config.toml
crop_scale_min = 1
pooling = "mean"
lr_schedule = "linear"
adamw_weight_decay_other_params = 0
Rows from block 4 of a small image classifier, named by matrix and row number. Rows with one number belong to one neuron. Each number is 128 + 32 x the weight over its row's rms, rounded and kept within 0 to 255. All counts start at 0. Numbers have three digits each.
After each neuron's rows are labels from the 100 images, of 14976, where the neuron reaches its highest value: "strongest on" is what is common among them. Only what is clearly more common there than usual is listed. The data: telescope images of galaxies (Galaxy Zoo DECaLS). In brackets: how many of the 100, against the usual share in percent.
# fc1: MLP up (model.blocks.4.mlp.fc1.weight, 1536x384), inputs 96-191
# fc2: MLP down (model.blocks.4.mlp.fc2.weight, 384x1536, transposed), outputs 96-191

fc1.619:157112126123091159096156081106139183093123121088156147129138150154152100172112119177141120137121079123148147137091129138090180122152174069106167089166161187143103132117098070119155114093148112134089131167126154213175111142147150060119133171094098192138149081111182183129130087175166093114
fc2.619:121116135126074115104136111146111116147164175114208147154149140135142119122120157153110167119141131130146123120121111114090127123168146139119155124103115129122135135110157146138124093115089119132156151110123111108111141106145135134145125107125135110129141115113118101096148126255107034000
strongest on: edge-on disk: yes (55 vs 5.2); roundness: cigar-shaped (42 vs 8.1)

fc1.697:093125127145166146160123210157111140152119121118150111154104149157192172105092160105117134130123177097125209131072155169107087123163105182149134142118115053116106075068127131135171150123159134167113139152127096145172130178151107193165117099134114143120134184113114128134192143131107126094
fc2.697:126125107128119115119124128134133145131128170138242134116145105104093116137117123158108058137170109147158101124122143140126128140131141113114140158137108164102152133151137134138127135118142111115138093116143088122117145104110133120138142127143141106143137120107101137105096108255127017000
strongest on: spiral arms: yes (42 vs 18.8); bar: no (30 vs 12.9)

fc1.437:144099140155116120169083083166171105102135112189139085107147139176160108069125165149169101117202122145178116129142121152126100106074094130145094156189139116138141072128115111089113155084142125142135169136159073173118106121131090086099101184117178142113087110135144143120122175092115115188
fc2.437:124144142131168130120159147096107115112132073124062127137127135152147098144153097112123180148122152139116136122099132123113143128096134140142139145120112143137141142119146112137133106136134136143112115154109127113145131110116100154139154115140105140131148158151146145151148114000101255255
strongest on: shape: featured or disk (95 vs 30.4); edge-on disk: no (94 vs 24.7); spiral arms: yes (80 vs 18.8)

fc1.708:095103185141147104137117104104127105127139153133139101140130163156154186123135045147193097104140081129245163131144162121054098075161149171107206082075156121134101148170164104135120096183073142155113123156111090095132061139118089136147103140134137096124172160117146111146141162130191107168
fc2.708:124124121132097124098123107139128122106120197109229156152136121150113130131120140146119114138125147144139086126123115110124122118137152115132121134143135130126124103123129157099132139124126144121135109112104099116126143129139129105158114119129126151163099135099134116126094113255146015000
strongest on: roundness: cigar-shaped (46 vs 8.1); edge-on disk: yes (31 vs 5.2)

fc1.388:130133132110109119153143137188090102136083131102120119107101100088075131172148128129123171145117066135150098152160146100178183145125115145151091137137203068171100157086101069086144176156125119086150140201164109150144126098158129112102129169127106181064152109128187190121115129075211159122
fc2.388:137143117138177124156144140125119128126140065150063116139109148139139131149147141088161165106141122143127144121113144136124104152131117102162121134157157105149100101144118113118118129153112111124108114130095153132123131135148135153133117112126128123126111148157110124129150119000121251255
strongest on: edge-on disk: yes (40 vs 5.2)

fc1.453:130162138116116160112061157114108105186174104083090135110076120135119162142183107186103188132072104118090137096080092127155128108102154091154060093108102118069118080122194160167113136127133068161182135125140116145086163144101105077121149183099084125204142079141151135102172151061105088095
fc2.453:106110110114143099151115136124125109124105043142061119104140140111116112139153155125150153155148129152101142088118117124105135107100117141155089130136120131139141137127119118129113134131141129124118144129160141115119145139137134105117119114156109126120129148115123137121132154000126255255
strongest on: spiral arms: yes (40 vs 18.8)

fc1.232:182220096143100132158115154179098100192176172107093142137117105134153141140145095090069162101130172155125116156111175168136116156074097103147091114120137155143126115118150154110124153176124152116166174152126211174147147149144137143128136138072099142123108135122111164135154161126128090150
fc2.232:093016137133149139091145160092108171104106119136168122130122110102062138156110087115080039130160094097136123164141092129118120080119131139090119123117054132151103164113078155090121152150128125180122123095127081183178096131117143125102150140133180082167092112117162115100132114255135096077
strongest on: shape: featured or disk (81 vs 30.4); edge-on disk: no (77 vs 24.7); spiral arms: yes (66 vs 18.8)

fc1.8:155096127126202124158154058099163177100182122152122156105124096170083153163118150116170188151095123094090108161155124131175112157136181123110146148133089084149120164142135075177153142094191149108118133160174101154085144103122184185159184152089106070148105117104156141200166123116136162152
fc2.8:104157116152120110141113117105151100107142037148035128146125122120160104111123135097140117138135138107079151142102128151124104150115110154140102147132120106112112119130122115121097110105123122146108110133123123145108136118130153124093161128156125138128117164138151110144166130000125255255
strongest on: spiral arms: yes (39 vs 18.8)

fc1.358:155138159160094187104102106157165136145090162129083162131128168132139143179128127109116090158101189108126089104145112079170152133095108061153142113119063145126100176123156096156099203124079101128115131098115156204127090099067130107124078179099158084151156134097162144096184121179093119040
fc2.358:109115131139115123120125109112120125108143188150219108143156122149147158141105117129112130116123126139125076141139157160125115111184120151138116114101107127141147120123112155123131116120134131131124131138144121141149130143146137145148118138133122144117123137109102121149116133255114009000
strongest on: roundness: cigar-shaped (39 vs 8.1); edge-on disk: yes (32 vs 5.2)

fc1.396:088115157133184125146107123110077140112160117084178095154116145207189150139152048100145070158091164106197187149143156143087110116089140177123154122120128144102118150104074100154123134112108186169145078151103118109098161084096170115110135146136110151171165173122126168168153142158100104114
fc2.396:128122131125112128128099120121140111134156203141196114142151133117126140123104144163111093112164116148130100140130141117142102150158120123120162154138136132123131112108118123110148142113142122120107126113140122125138116124126116145165099138132134149139142122111120142107112144255145007000
strongest on: bar: no (31 vs 12.9)

fc1.528:138100188130150126062216096172089137106121087113143166149123141118141143123127099151062093148077134132116090143135151143133119110139160092149241085180090124139079190121148155130123132123106129104106109087074127098096122134139074100155120159171163082157147112129149098111136146167141115088
fc2.528:119116144139118135100104121141135109143145183119209126126131128132103132140106135153117106130149121138135104156133141123108126137138126102111123155115127134128119139149114142143142122124107123150102136096116113136137151127128117125148135131120139138147131128095135143131110138255116003000
strongest on: roundness: cigar-shaped (25 vs 8.1)

fc1.41:109139167176104134147115146068091159150179140087110108156145133161138172103124056056131045082095158101159139158189160110081089120123141156132194096098083096086088095142119148152159149127116159139201068092090131096097148146107130139140077122087146139108155194166150106134164183157102058131
fc2.41:125144106106121123122128153144128096123126224132170136126123157112121137140145116162120088127124107169131116139150124093156130128105126116128126141138127155118136142137117159133105163144126118146104117110122094157114126113134105106147121135139120115150117121086096120110103128255123020000
strongest on: edge-on disk: no (57 vs 24.7); spiral arms: yes (46 vs 18.8)

fc1.458:161111134077163102130064118170136130148176114096151095138103161103086070104093089100169121114105153130127103141106100174090123171179083170138047091139165113070095144163094132079111134134108125144101177102177159143159112091169116097083112144119123137068097163123145081104089133065129112173
fc2.458:145161120134181160153134153106120158118151061138071118154107107150155111138126124094105163140114100115099128130154127108130111151103096116134094125126151113135115116111139137126129133114133163108113143119122146096132106108121130139135130101100100161115109142124103128115143150000114228255
strongest on: edge-on disk: yes (72 vs 5.2); shape: featured or disk (72 vs 30.4); roundness: cigar-shaped (26 vs 8.1)

fc1.413:130162114154045129123128174150159130126104161175111189101168175103155115178131126174109137113106181149152146184076190142171123084130125074133101098059072161160145150125197122135139110175097101099130120170128163139119094101152086096142134097120117100120093118165092113116130125158098150107
fc2.413:126132137116141134129121092143119138119158202144219112150156124138105120132123129127107083130131113128146082123119135150137126143145137136112164133136129155132130108129110144105158104147102103162122133098129128132144116117118112117127145140137123125125140132125101145102128142255131015000
strongest on: roundness: cigar-shaped (36 vs 8.1)

fc1.215:169133169149206122139039093110098079135118069073123069150101101059133136175172101151195138086137137131125124124067085147051139214149164119152113134098144123114061125106092111139107126176114157165125151168159117109148135115096176136052197131098156177201148122098106155076125102082055105143
fc2.215:106137119133053109142163148129178164163147193175204157102158147119123096113112112163142118192137099129163129156103131085177134119148086125123158106114111101184163108118114185104153149142139098085134149112142176183134162123132065149130098153051133133102094148122113143087145133215134066063
strongest on: edge-on disk: no (97 vs 24.7); shape: featured or disk (97 vs 30.4); spiral arms: yes (91 vs 18.8)

fc1.392:131147107117103140075099093098137121141108153149164145116104164075133106115145144175140116145152107164129087111183128118178156102133149099143104124185087113135130160134149138148158166117080096119129125158113113112135089110144105104173070126145173084095096065091165134137102074173080129095
fc2.392:104126128128087146114126114128093128118137175103208153131124115122126142118137120162135110132132144128131121128124130131114112111145124122132152130130139144140110109149115129120130092119140131165127119098149106129143111101139113104151126114113143115150129137131115139137140129255145028000
strongest on: roundness: cigar-shaped (46 vs 8.1); edge-on disk: yes (40 vs 5.2)

fc1.452:105146158095126116199138166156124143140161078086134151104173134125107156104146039112141098094084155121113142077157108083093101119157132171100143114145143177206117143150116121145097106100131161130165122129152148062092122127132122152095132134108144156101096083163123138138096107102099121139
fc2.452:165117144132120120106132159111133149134120056126017154145104147129106145133118163111117140118101084148145180131122105145156106123081156117112119153137154147121126102121099108155102111125153166149112161127152102163122144153093133104129119138110122116155125108151103108145139123000168255225
strongest on: edge-on disk: no (96 vs 24.7); shape: featured or disk (96 vs 30.4); spiral arms: yes (94 vs 18.8)

fc1.557:150103175078075124103176146122093110138146056132053083089164144145087094121147133086122089145094129093170131163216158086086158117166101137111138063136125153150139089138098151157145158077214141150136105129160083083171167145095165089123114189164136156089152130104116107178104167148123105140
fc2.557:140142141145175109147158144117123108144125091132045131110144147117118138119113121083123167145132131120119138137124147114148112109134144118152129150121137099118122113144100116143108134114123110131120123143140152134119137120143127127132140138150098139147122119157118150109161129000139238237
strongest on: roundness: round (47 vs 20.3)

fc1.197:127164149096175120091092091078132136149117167168072142113094161116158155164181133112090156155133103136081077082078144091142119172160115099185102158118077118123139143146121182152148097138082129130132169138151131111145120084104122113084125088110142120142101155122080129174162092133081106044
fc2.197:114123136134106155134161125119139110082141213098232143147177122148144092145103104156116132138159139100154111143162129124120138118181154152121131106135116106139139141123132143115157125125122117147145118133150141118126116145108150109130124152135134133136153113154139150126114153255152005000
strongest on: edge-on disk: yes (71 vs 5.2); shape: featured or disk (71 vs 30.4); roundness: cigar-shaped (28 vs 8.1)

fc1.28:121067205152122135176167122147049133150170167138112152134171122101123142112124047119153066157138093142201149174115087134071096103107172192146184087144164127121097142128132167106099070131163134112180069095170115145128076118089111138176152096118150106120119175158168108134125141136129091179
fc2.28:158179126147070164081079145178161149120143118130179078129077108170110153137142144150127140112105127133120047128162134136187143129137160066122146133163133130148133144099126168145101143137132144130102167105101146150101160169154102156149112159108149149180121141135115098111122127255140064032
strongest on: spiral arms: yes (40 vs 18.8)

fc1.163:121132075158186174200136144126126120188146140040135104144125130149157147154142096206118089160135068136179094149172160138098083156151127144179121145124144166155141109176131108119152127205148145195108122141062143147124135143124117112085124116146062066113108119145124130150147086147087089085
fc2.163:144124139122134142116124129118119115109122207146204148147136144109148127118108104136122095121155152139149086133135120127135136126149135117123123120100101112131111138118123134125125116124116147137126107122141131097124128131119115131162125136138147144128141152116123130130097150255148028000
strongest on: edge-on disk: yes (26 vs 5.2)

fc1.564:113131101161150165146115138187163080145074107170120171104092133146181133159181196171168200089133144128104109162115095150123155166122110087149121187155112176147162135181078143141144174102140082079100110110169119144139126202159132163160154128072094136130090091099092160169154147102068143137
fc2.564:108147118150159150129118123118123130123100089115068139145100133104156135138124130101153132106098152143128144121108135135150136124111117156104138129125153130116147149112148117115112138137157149117137145147110148121144136138118150150141160135145122154115113097117105115115136155000132255255
strongest on: edge-on disk: yes (41 vs 5.2)

fc1.566:151104142077117135162098187115200112185106133160098139195140113164075124166169128156175102165187178146110069172116156143225132109155110094153049074081122154161098107185173129097133185156135150091134142153126155172182142099164166106105126110116178092149084072071112115117088104105107101129
fc2.566:149149117145150132145143144138108144132115074139053120111140101120102126136146118115119148128112145113129162143134107096149129137123124158128103133148147118149145143158137136146107150110108152140122138119128144146125104124121142140146134110133138110149135124144125152133128136000097252255
strongest on: shape: featured or disk (65 vs 30.4); edge-on disk: yes (64 vs 5.2); roundness: cigar-shaped (35 vs 8.1)

fc1.355:156130132181148113087140177196166085155150112081149157136116130103158108115068097172151208101109121118160200160069104076075127111154140141088190104117143081131098102086126151131146124139127140136135105126162126123065162113206164150122142144155125128146186151157150115119082153106136110104
fc2.355:132158128124152144157137110102116149129102052122034098124126135132108105109151139084136150100101111132101154130112103135128139132118104160126095107155128102157136108107136119124090129101151128097137145122156165131118130109149122140140112139111144154115132114134117104119155129000137254255
strongest on: spiral arms: yes (40 vs 18.8)

fc1.645:104145136083134136132160116173134108094103071117106142096106137151069123118129108111115148091109124129121134178148115152096161091096190109095175092186124131114179165123073108113145128081139109143113164144156132110128137129165146188134176163117172178209120081139122107131112108118146043174
fc2.645:128130109116102143100121122127127098110110195110203159136146102132141148126120144164127085143145132147152122123124124134104102148130121127125136155110131123111143107125135146138152108120130113145140103095134091149140140124122102115143132120130140144120170133130120137113139136255111032000
strongest on: edge-on disk: no (92 vs 24.7); shape: featured or disk (92 vs 30.4); spiral arms: yes (84 vs 18.8)

fc1.330:137149096139182149085145177112151116137134156053126156139178152090201186142095075130134138136089087100173131132158092114098061150167113188069122119096109107128128105108185096165207102144113166166122067123141107135111136127113155108132085104111064122101128116131159118164150179150131172081
fc2.330:109123131154114113125125107148113120112159198145198106146101142150098126130123144136090101135151120156141106104145144136107145128166124118107127140143117121111142121132117149125127136123124125136116109123155121117100121123133125112135118162149113143114127135113115110122101126255130000000
strongest on: shape: star or artifact (37 vs 1.3)

fc1.726:175129083111168164085088168088213134096117112143117140116159111092151094162129096141150143130132124110116118127197153130143074119061104110156084113096035123162154117176182066113130135169098122106065120090088165147096139146124126046101105131097118104146115168155079082131112063056130135094
fc2.726:111112168134083131132155140166107133073144215066203095180126131169118168133155132118099117112092126112179122149171135048102072115164141175157111141140145140185125149109098131112125139125112144154080107160159130133112126171118129151096112159154139107154128133123169122121154135215119063000
strongest on: edge-on disk: no (92 vs 24.7); shape: featured or disk (92 vs 30.4); spiral arms: yes (88 vs 18.8)

fc1.129:148177075104112134122146080108136134083132166171142153053111121136120122146089186159130101090161148087061097151113142134132121099134152063163162095104070172081181123153161121147109108190084156126116093154161153129144087178214111063171115117116157100095138088064081116092092167181089186059
fc2.129:139131101126121159122150120152119130146136186091214153148138126125145142152127132146136119118127120127160086133123129117122123137135129129115125115128137118133119129116144127119152123140107110111120130129095103118134138087106137102143112111134160114140139103125121137135137141255116000000
strongest on: roundness: cigar-shaped (44 vs 8.1)

fc1.721:175131096104096141070197115153118158108138085150091168123093134111180132082156155059152120111094095097176126117130144151111114113145165119133137143158164151128129033116132156110128106082154142173075104167116091168119159151077163157211149108133169183141165101144097111160118181135126113138
fc2.721:131167118133137153159116129111120134154122085144065112139117105137139127097143128133111165146122100126133127144122094110122138124114106131162122137114164106137103134140135122129145141122152103102147131166111141143136137131140112115137156139149100138142139154153115105158138130000097222251
strongest on: roundness: round (43 vs 20.3)

fc1.517:110147131181158143134136126087076113110187148123118130130136157097120155115177083101101107172130073153092138115111077108091162142114165105130114157119122085125128167080094158079140141131116093120076129143128151187094087129102172168137152089175117179115160145205088179186185090125141078110
fc2.517:109096190146113134195136114136156101146110137163108109113116113037077092168084129135095065105102147108163148121181099142111133149111123103140185073144101118068127180138179148149142169171122122174193130043129137123134096065121116150113190176152092100177134147108096130100104124190124132077
strongest on: shape: featured or disk (72 vs 30.4); edge-on disk: no (71 vs 24.7); spiral arms: yes (65 vs 18.8)

fc1.519:089132152150180125150124139154095125054112202139068095174138135113131176111157137096069108172083208131105131169132130087042061162105140078097183075123083099119125084071150137146106112154113159152105174136128095177174159098079143160151129117163125100137141177161119148092122067195106080105
fc2.519:128133144139095157119123132118118111120146162133239136129136128126117152107139111129143111147154118148167099120143135134132096129156135124136135156124110141136146144136149131116110129113131140134130105119147113145124144108109115130130118127106126152116141099136112116108143145255139034000
strongest on: shape: star or artifact (27 vs 1.3)

fc1.393:175110107128082114153133097105113117200139141167136171164159118168096130156116075111157133119075071095190173151150158170102114112132094119080209138072135132148087097131139087087091108199115182119139121140126130124115102135109192151120116118115142154127167132130117110158111167211169096107
fc2.393:142122153126110146117102133111135108128119214118224115143132139146139139132127108162119080116134143138140095132115132126145134124148137107107125140124117151143131101118116166137139141116122143137115110088139112115132130143108127125138111146124133131138158122125109108113123128255142022000
strongest on: shape: star or artifact (26 vs 1.3)

fc1.88:143097133150154160058152188068135138146131111154167109175154133102171150141117106108152123135097069142176154115140122144066093132133099145125169085131094081133147095078125150127068128167109126151155086090100115068102093107107144117152128171155154105138136174170093125182125083175134086127
fc2.88:139127136124115116118119103149131118118117209135214134107133131122120140135097139144113098144149142109138097152147134123120147127150137134116130142113130120128127129128124133124159124116138114124101117099148109139114150119130125118121147113114144134121144129138118121106127126255140030000
strongest on: shape: star or artifact (37 vs 1.3)

fc1.710:183122135191080075120116133159170117062035158145177115103104130106182129143126146119114200151120124128092125123109096135135095123177174046131138088062069092090150180127092125143152126133100159138066165090147137149165116085116116077139165104145124129081153137110124143131101011079168098108
fc2.710:115104137114135116139135112127094134141157219111190133136156131142105088148108113170101109118138152153134096166152157107137135120141132155138147107113138159128105094127129141108146115103134148132145111120130099084098152141112116105162104093141122120127114116131099115107102157255136000000
strongest on: edge-on disk: yes (67 vs 5.2); shape: featured or disk (67 vs 30.4); roundness: cigar-shaped (28 vs 8.1)

fc1.63:131074148184094123135189106123112122077170138140133133118148198097158125121148106109147142129072146188148131124161110116052098106227158096134196076184059085139130152116099122112107086141104168088083130123135103092119137105151160160110185146121152128177177110169157109140121076185124117121
fc2.63:097123119118103125103116133124111134109143175107193127140146137142144125118125124163109134151138143127166110118104113132139110131148138125125140132133153139109131098122141158119156133099120132143145108121142116130129124120100124114158120118128140141123141107114105121130133114255118006000
strongest on: roundness: cigar-shaped (41 vs 8.1); edge-on disk: yes (32 vs 5.2)

fc1.674:113112055116099116101147082131078145106095106086200170059092140127123117176133153112100128131120137091160148096099108134108125093168135142110181126095104096095164165150147143148112153061130145123097122157145119121126175123143127095157099112230120181138122089205125059173113112209167131122
fc2.674:115110132122103134126118116139135118107134208134221129141119142115141158133098139169137132120125153153142111141130144130126129136147143108108147136109116131148148108122140114118142139153131137157135132127108143120139150107140139106127109143128129098145127114123126109108108120255121017000
strongest on: edge-on disk: yes (40 vs 5.2); roundness: cigar-shaped (30 vs 8.1)

fc1.494:078082115127114116162102138124055170170105112065135133099154173134163118164124121074156099085079081118202133094096147164086106103154124217093194141139192166110134087142126135116133068159167184149096103149107071052162135140140157147116071103131102165143121159123172137158145155189157134121
fc2.494:136175143126069157137108118153133132133154213132229118154122112138150152132106150169086101151133145132117113149131143137098103137147172115108133127111144125145133130121141113131134104099117132133156122103148150106112123116139112090143130150148115142119162101137115129111114116255115019000
strongest on: shape: star or artifact (39 vs 1.3)

fc1.369:125065104137117094138165173136148159101155107174107112132145090132090154085159180124137158132114126177178129159164123117128166118078130132107091079109088163157094148139146143129099181126141097095158138131152140154103170166099101134157148193146079197124110159089120174087085133173151186135
fc2.369:112132100119142134164140122134108114140128048148026142115144151139114136151119108099130183109099142101122151128110154133127109120081095111143128122124129110130107143143138141147111121113114139111116121162113174111128155124133104153126110100120109137106110149117143107125125106000128226255
strongest on: shape: featured or disk (72 vs 30.4); edge-on disk: yes (70 vs 5.2); roundness: cigar-shaped (25 vs 8.1)

fc1.716:132114113121116102109085127111118158130166146151147132127098128166131156113132123127105148135099190107128124065112158113157137158163135138146151106056161104095120072181111166149157129157107194078221145107114146146170062155137073116155100090084137156168107157131090147105143112149133133120
fc2.716:120101128138119121089163143119122140147114190115229108128144149148116150157150094131134133125109140123161100171124117111136145123131098130130149103116107124158143140123120131121159126116142116138091115134104122112109147104124141094133117129134111134125102093120114106106136099255112003000
strongest on: roundness: cigar-shaped (43 vs 8.1); edge-on disk: yes (42 vs 5.2)

fc1.119:140152112133107145164210107096109177099140105128128099077111092113076090137170108184131089123090157122101115127151128131138154171104147100115085173102123116141160163138092213157151128146127137128080140160158186158072099093086093114099167130149090170141122125150127093109089116088142130120
fc2.119:149110132154164102166115148188086150149173093073119183173158108103109175187117161144072109173167125132171188109121094142077111135127123162144173159145129188173139125141137066168117091072108160161167124132157117111163085089168083124125136155150108095125179101120058096139110170019159197142
strongest on: edge-on disk: no (90 vs 24.7); shape: featured or disk (90 vs 30.4); spiral arms: yes (82 vs 18.8)

fc1.522:125157082123101177146165088099169127165144128142095166077115118175149152152134139167141131122146123169069127123105177066179169116151099117128055113127091124138110127153174128100148104134063076123104153142139184138148082104119145107137075152072126097100107118089066162130146103117127166044
fc2.522:133112148148135130102152135124136145128110194109230121136131127114108119159114088137114114140127137102169090149146124128125154116172132140131158145121109135116129133133155125108166140134154089152124113092117102128160147148120133143153131119125120133116119125159137139140146125255122000000
strongest on: shape: featured or disk (90 vs 30.4); edge-on disk: no (87 vs 24.7); spiral arms: yes (80 vs 18.8)

fc1.332:166152144145117100085151127143241049166063179195132131134115139061143117144158128117138151128114076110134119122100136098160126144136102105091091129109075148120066121082139156131162133101096156152112105132143113126127177089132128127168119166136200157163158115117119156184114102195129120079
fc2.332:099119138117111111106151113144111149124163185141211116106101121145125148143130108125111096136154146134154098140129136135115144143163148151102137118138110115125145109109136148126128136165139109159149120131115133116136141125139138121129125106123137119155135149120127138109126134255116000000
strongest on: roundness: cigar-shaped (44 vs 8.1); edge-on disk: yes (33 vs 5.2)

fc1.767:092148120125151117125163150168093118115080102190105144179165152096147108095125132141075155167132120134085083160147142185134155120097151061139121148090173163088165185113097126127136109158153125097184087174093167112181138154176144137077177186100100146121117115110107084153133098148101180109
fc2.767:149139104103124123167144107120096149154144061140070141126130114095130088124131118072131160141120145122106165096105120089148140111129122117145111095122139145128130145149150140130136132129119119105120151138095124141168109136105104146143131112106120168138145144109106150132143101000113238248
strongest on: edge-on disk: yes (55 vs 5.2); roundness: cigar-shaped (42 vs 8.1)

fc1.766:112105155153131141128110167150110132119107154105144089132140112119165132152094043111143138145081145090180148135103119168094062102124125167111183105124113170147137141086121107115121116158135131112143091120153118073115133155120169130119156182152129175142163120141142126158106162201155082150
fc2.766:140147110135115145092103120124129140157144190116212140134148111117124155142142139142109102122122140133130089149126131141123143138120127104136128138123112121114107109156113145137150106117138118121132141103123123150130143104103134119132122136122148135144117118120107110122121112255135024000
strongest on: shape: star or artifact (33 vs 1.3)

fc1.149:137128119137163121146117117157106136118087095151171130096138132084118129101120127121112126131163119111112097079130160210123116154114129102133109154125153162130124157168058107171058120132132170164113097095128098177129135169084108126116119037125141159123098131114153154086216131109113140128
fc2.149:085166116172134136129143093094141142110141044141084126117120103155091171147121087127145113135139107113102164154136124117150162095147093114147134133179110150161109126173110142146107146124173119105152122195109117124147098128134083162117106121094105127151132119111122161163117123000145241255
strongest on: edge-on disk: no (54 vs 24.7); bulge size: moderate (27 vs 6.6)

fc1.0:127129120182065120117172135138126111169137144124155158143120143130165126124080113146127093150086112086215105163147162160160121057130130102096121071094137092129134130128121154130159045140074167106106074116079129106151111170077202125167115161131098114129143116154139114141090147135190153174
fc2.0:111131137120121135112120124140140106125165194150204135122142138119098118116124136138109088149151143155133095127123114118103139158154150132114159127121122147139114111146101138148115115141151132135140131128115128121121124102118110100147113105131147155135123143129129132105160112255130022000
strongest on: roundness: cigar-shaped (36 vs 8.1); edge-on disk: yes (32 vs 5.2)

fc1.537:182163147116116175149131135124134175146108137117102128117098129174057084173149112066131128160133088120131115081212156166118087139172147143114138130101181045130169123077178115128167153196150147123117097150120164093113108079127137130125152117149110049090143169139079123182140066084116176135
fc2.537:087129097131160109121140112118117160145150077114035140106115118154103132107130109138132169146146124138119177122092143131120154114087118123156104126132121119157144145139123116124118118109137150128130129157150137126156153142118115141112122145142113154146148119118157128148110140000150244255
strongest on: edge-on disk: no (93 vs 24.7); spiral arms: yes (89 vs 18.8); bar: no (65 vs 12.9)

fc1.280:133112151108187155085122165176147118138166102103122141103195146113077175092149088103111110112071101112170156080053096117074074129146180144139084078131140161137115141119119135138156107154104141091110119113115119175134118134071149153149061144079096125157096131140117113137118168077116132155
fc2.280:096107145106167103123144118102119130108153043125021138109104117114123133133154127114134130116128109148092167102147114112100154133113117116120131152158114136134109104128109094103100122120142144139129116113101149151138149147094106119093154105164129109103147144109110113136144132000109227254
strongest on: edge-on disk: no (91 vs 24.7); shape: featured or disk (91 vs 30.4); spiral arms: yes (85 vs 18.8)

fc1.127:030090116163114111190096121100061114166106111175150059152130105158130128163107130064121152157100092133142166096124138161107127144106168188073142162077186051117093114102049170082131085136116084089099155144132088123136151147154155151145135152129101150108119118186122144126106190174118120180
fc2.127:162142150091079146087146160149131107179167159163153168117153089111148168138100144175065074137124115156140113176156121097140122166099101122134177196125117181100173167112181079116176138117110170095181158130158092158063101108118061127130108135166052116124103157097109149131092144155181130103
strongest on: spiral arms: yes (39 vs 18.8)

fc1.590:109134090157132130214192166097125155124125111099173135148148163159104117090113123186119137159145156143132060080109125121116099147091075133142108143199206136099154110154131108189148147111121099108181113136117106116110139097156111104124122104116111142125098114132134073112132122119105082145
fc2.590:139174144100161162130080091164059113121142028135080154128172111085117148154148186134157135157159086148099148121105129113098146141108158095108108151122135137127138141135142085141096094092138120120153139136128152113191092134143109136128118154115096129118130112141081093113103146000163187176
strongest on: spiral arms: yes (39 vs 18.8)

fc1.125:115059085144130083117120088120118133170149122062158148158155161129154090087127051125127097119106139145168092127140087136104120140158117189090197080159174141120133143100134101111183070131152177103123089126122121118147115118131117113174130160105107161162126118113174124139090133213139096145
fc2.125:110119118143084113119129113121125128102121214113214133140112107144134145131146152133118105130132155122158089127141149124144123123161145139120141125123137153136139112155135153112151119134122118151137118091127140107144150146129132121117116130107128139107139148125104110133124123255138009000
strongest on: roundness: cigar-shaped (25 vs 8.1)

fc1.734:137131111126057115125135131118171101147084182125101159126138119113139094129165110095122148128102103138214118103151129133096124193052111060103112055138113161078140136082141187115176086107099124093173138099094194139102141158133147119147157154132111053143141182134102125158072136139086144127
fc2.734:125144120107125116088139131127122133117137205153226105129160160153121133135108097150163118108107164144101096156136145140117127124189131156141160102121123134127118125131119146123097153129144142157132140125148138121110121122105120105136142117133129149096107121122127112119109104255125001000
strongest on: roundness: cigar-shaped (42 vs 8.1)

fc1.333:106150128180134088142140095090124114151119189085163107176096139167115106141174153154097178135071111161121184093112102151125098088111139136140139170158085137159142137163098114102210145123125135105147157132135132064166224176096169196152097141121164107122140116181062150145105109208093112118
fc2.333:125117125127102137106118119150142153120158207119190128136111126106139121148109113134103086118145137165139084143144115138130139143148145115107140148119127144137121130142141155137125144136130139154128133088123118149125139117106123124145121146118127151118136141107125124116104133255144003000
strongest on: edge-on disk: yes (43 vs 5.2); roundness: cigar-shaped (35 vs 8.1)

fc1.214:143121121107174114112097133072136129153128171110121107112117173142121098132107123154121150097045107201155163107120144163153086135156184128105041113120099099130115101118133208117154118102128149141159089119125164132096093124127222084119162119136107123127120186124088115187114153085106058091
fc2.214:119161154101082112191142174189146122122100126157100125094103131071073105152152150090093175173124126085126115087110086103123176127131106152123221144096116130121123201098130102129093165152126120100106122124121190206113154081109068173137129141105147185153139091155178107107071089092104171147
strongest on: shape: star or artifact (27 vs 1.3)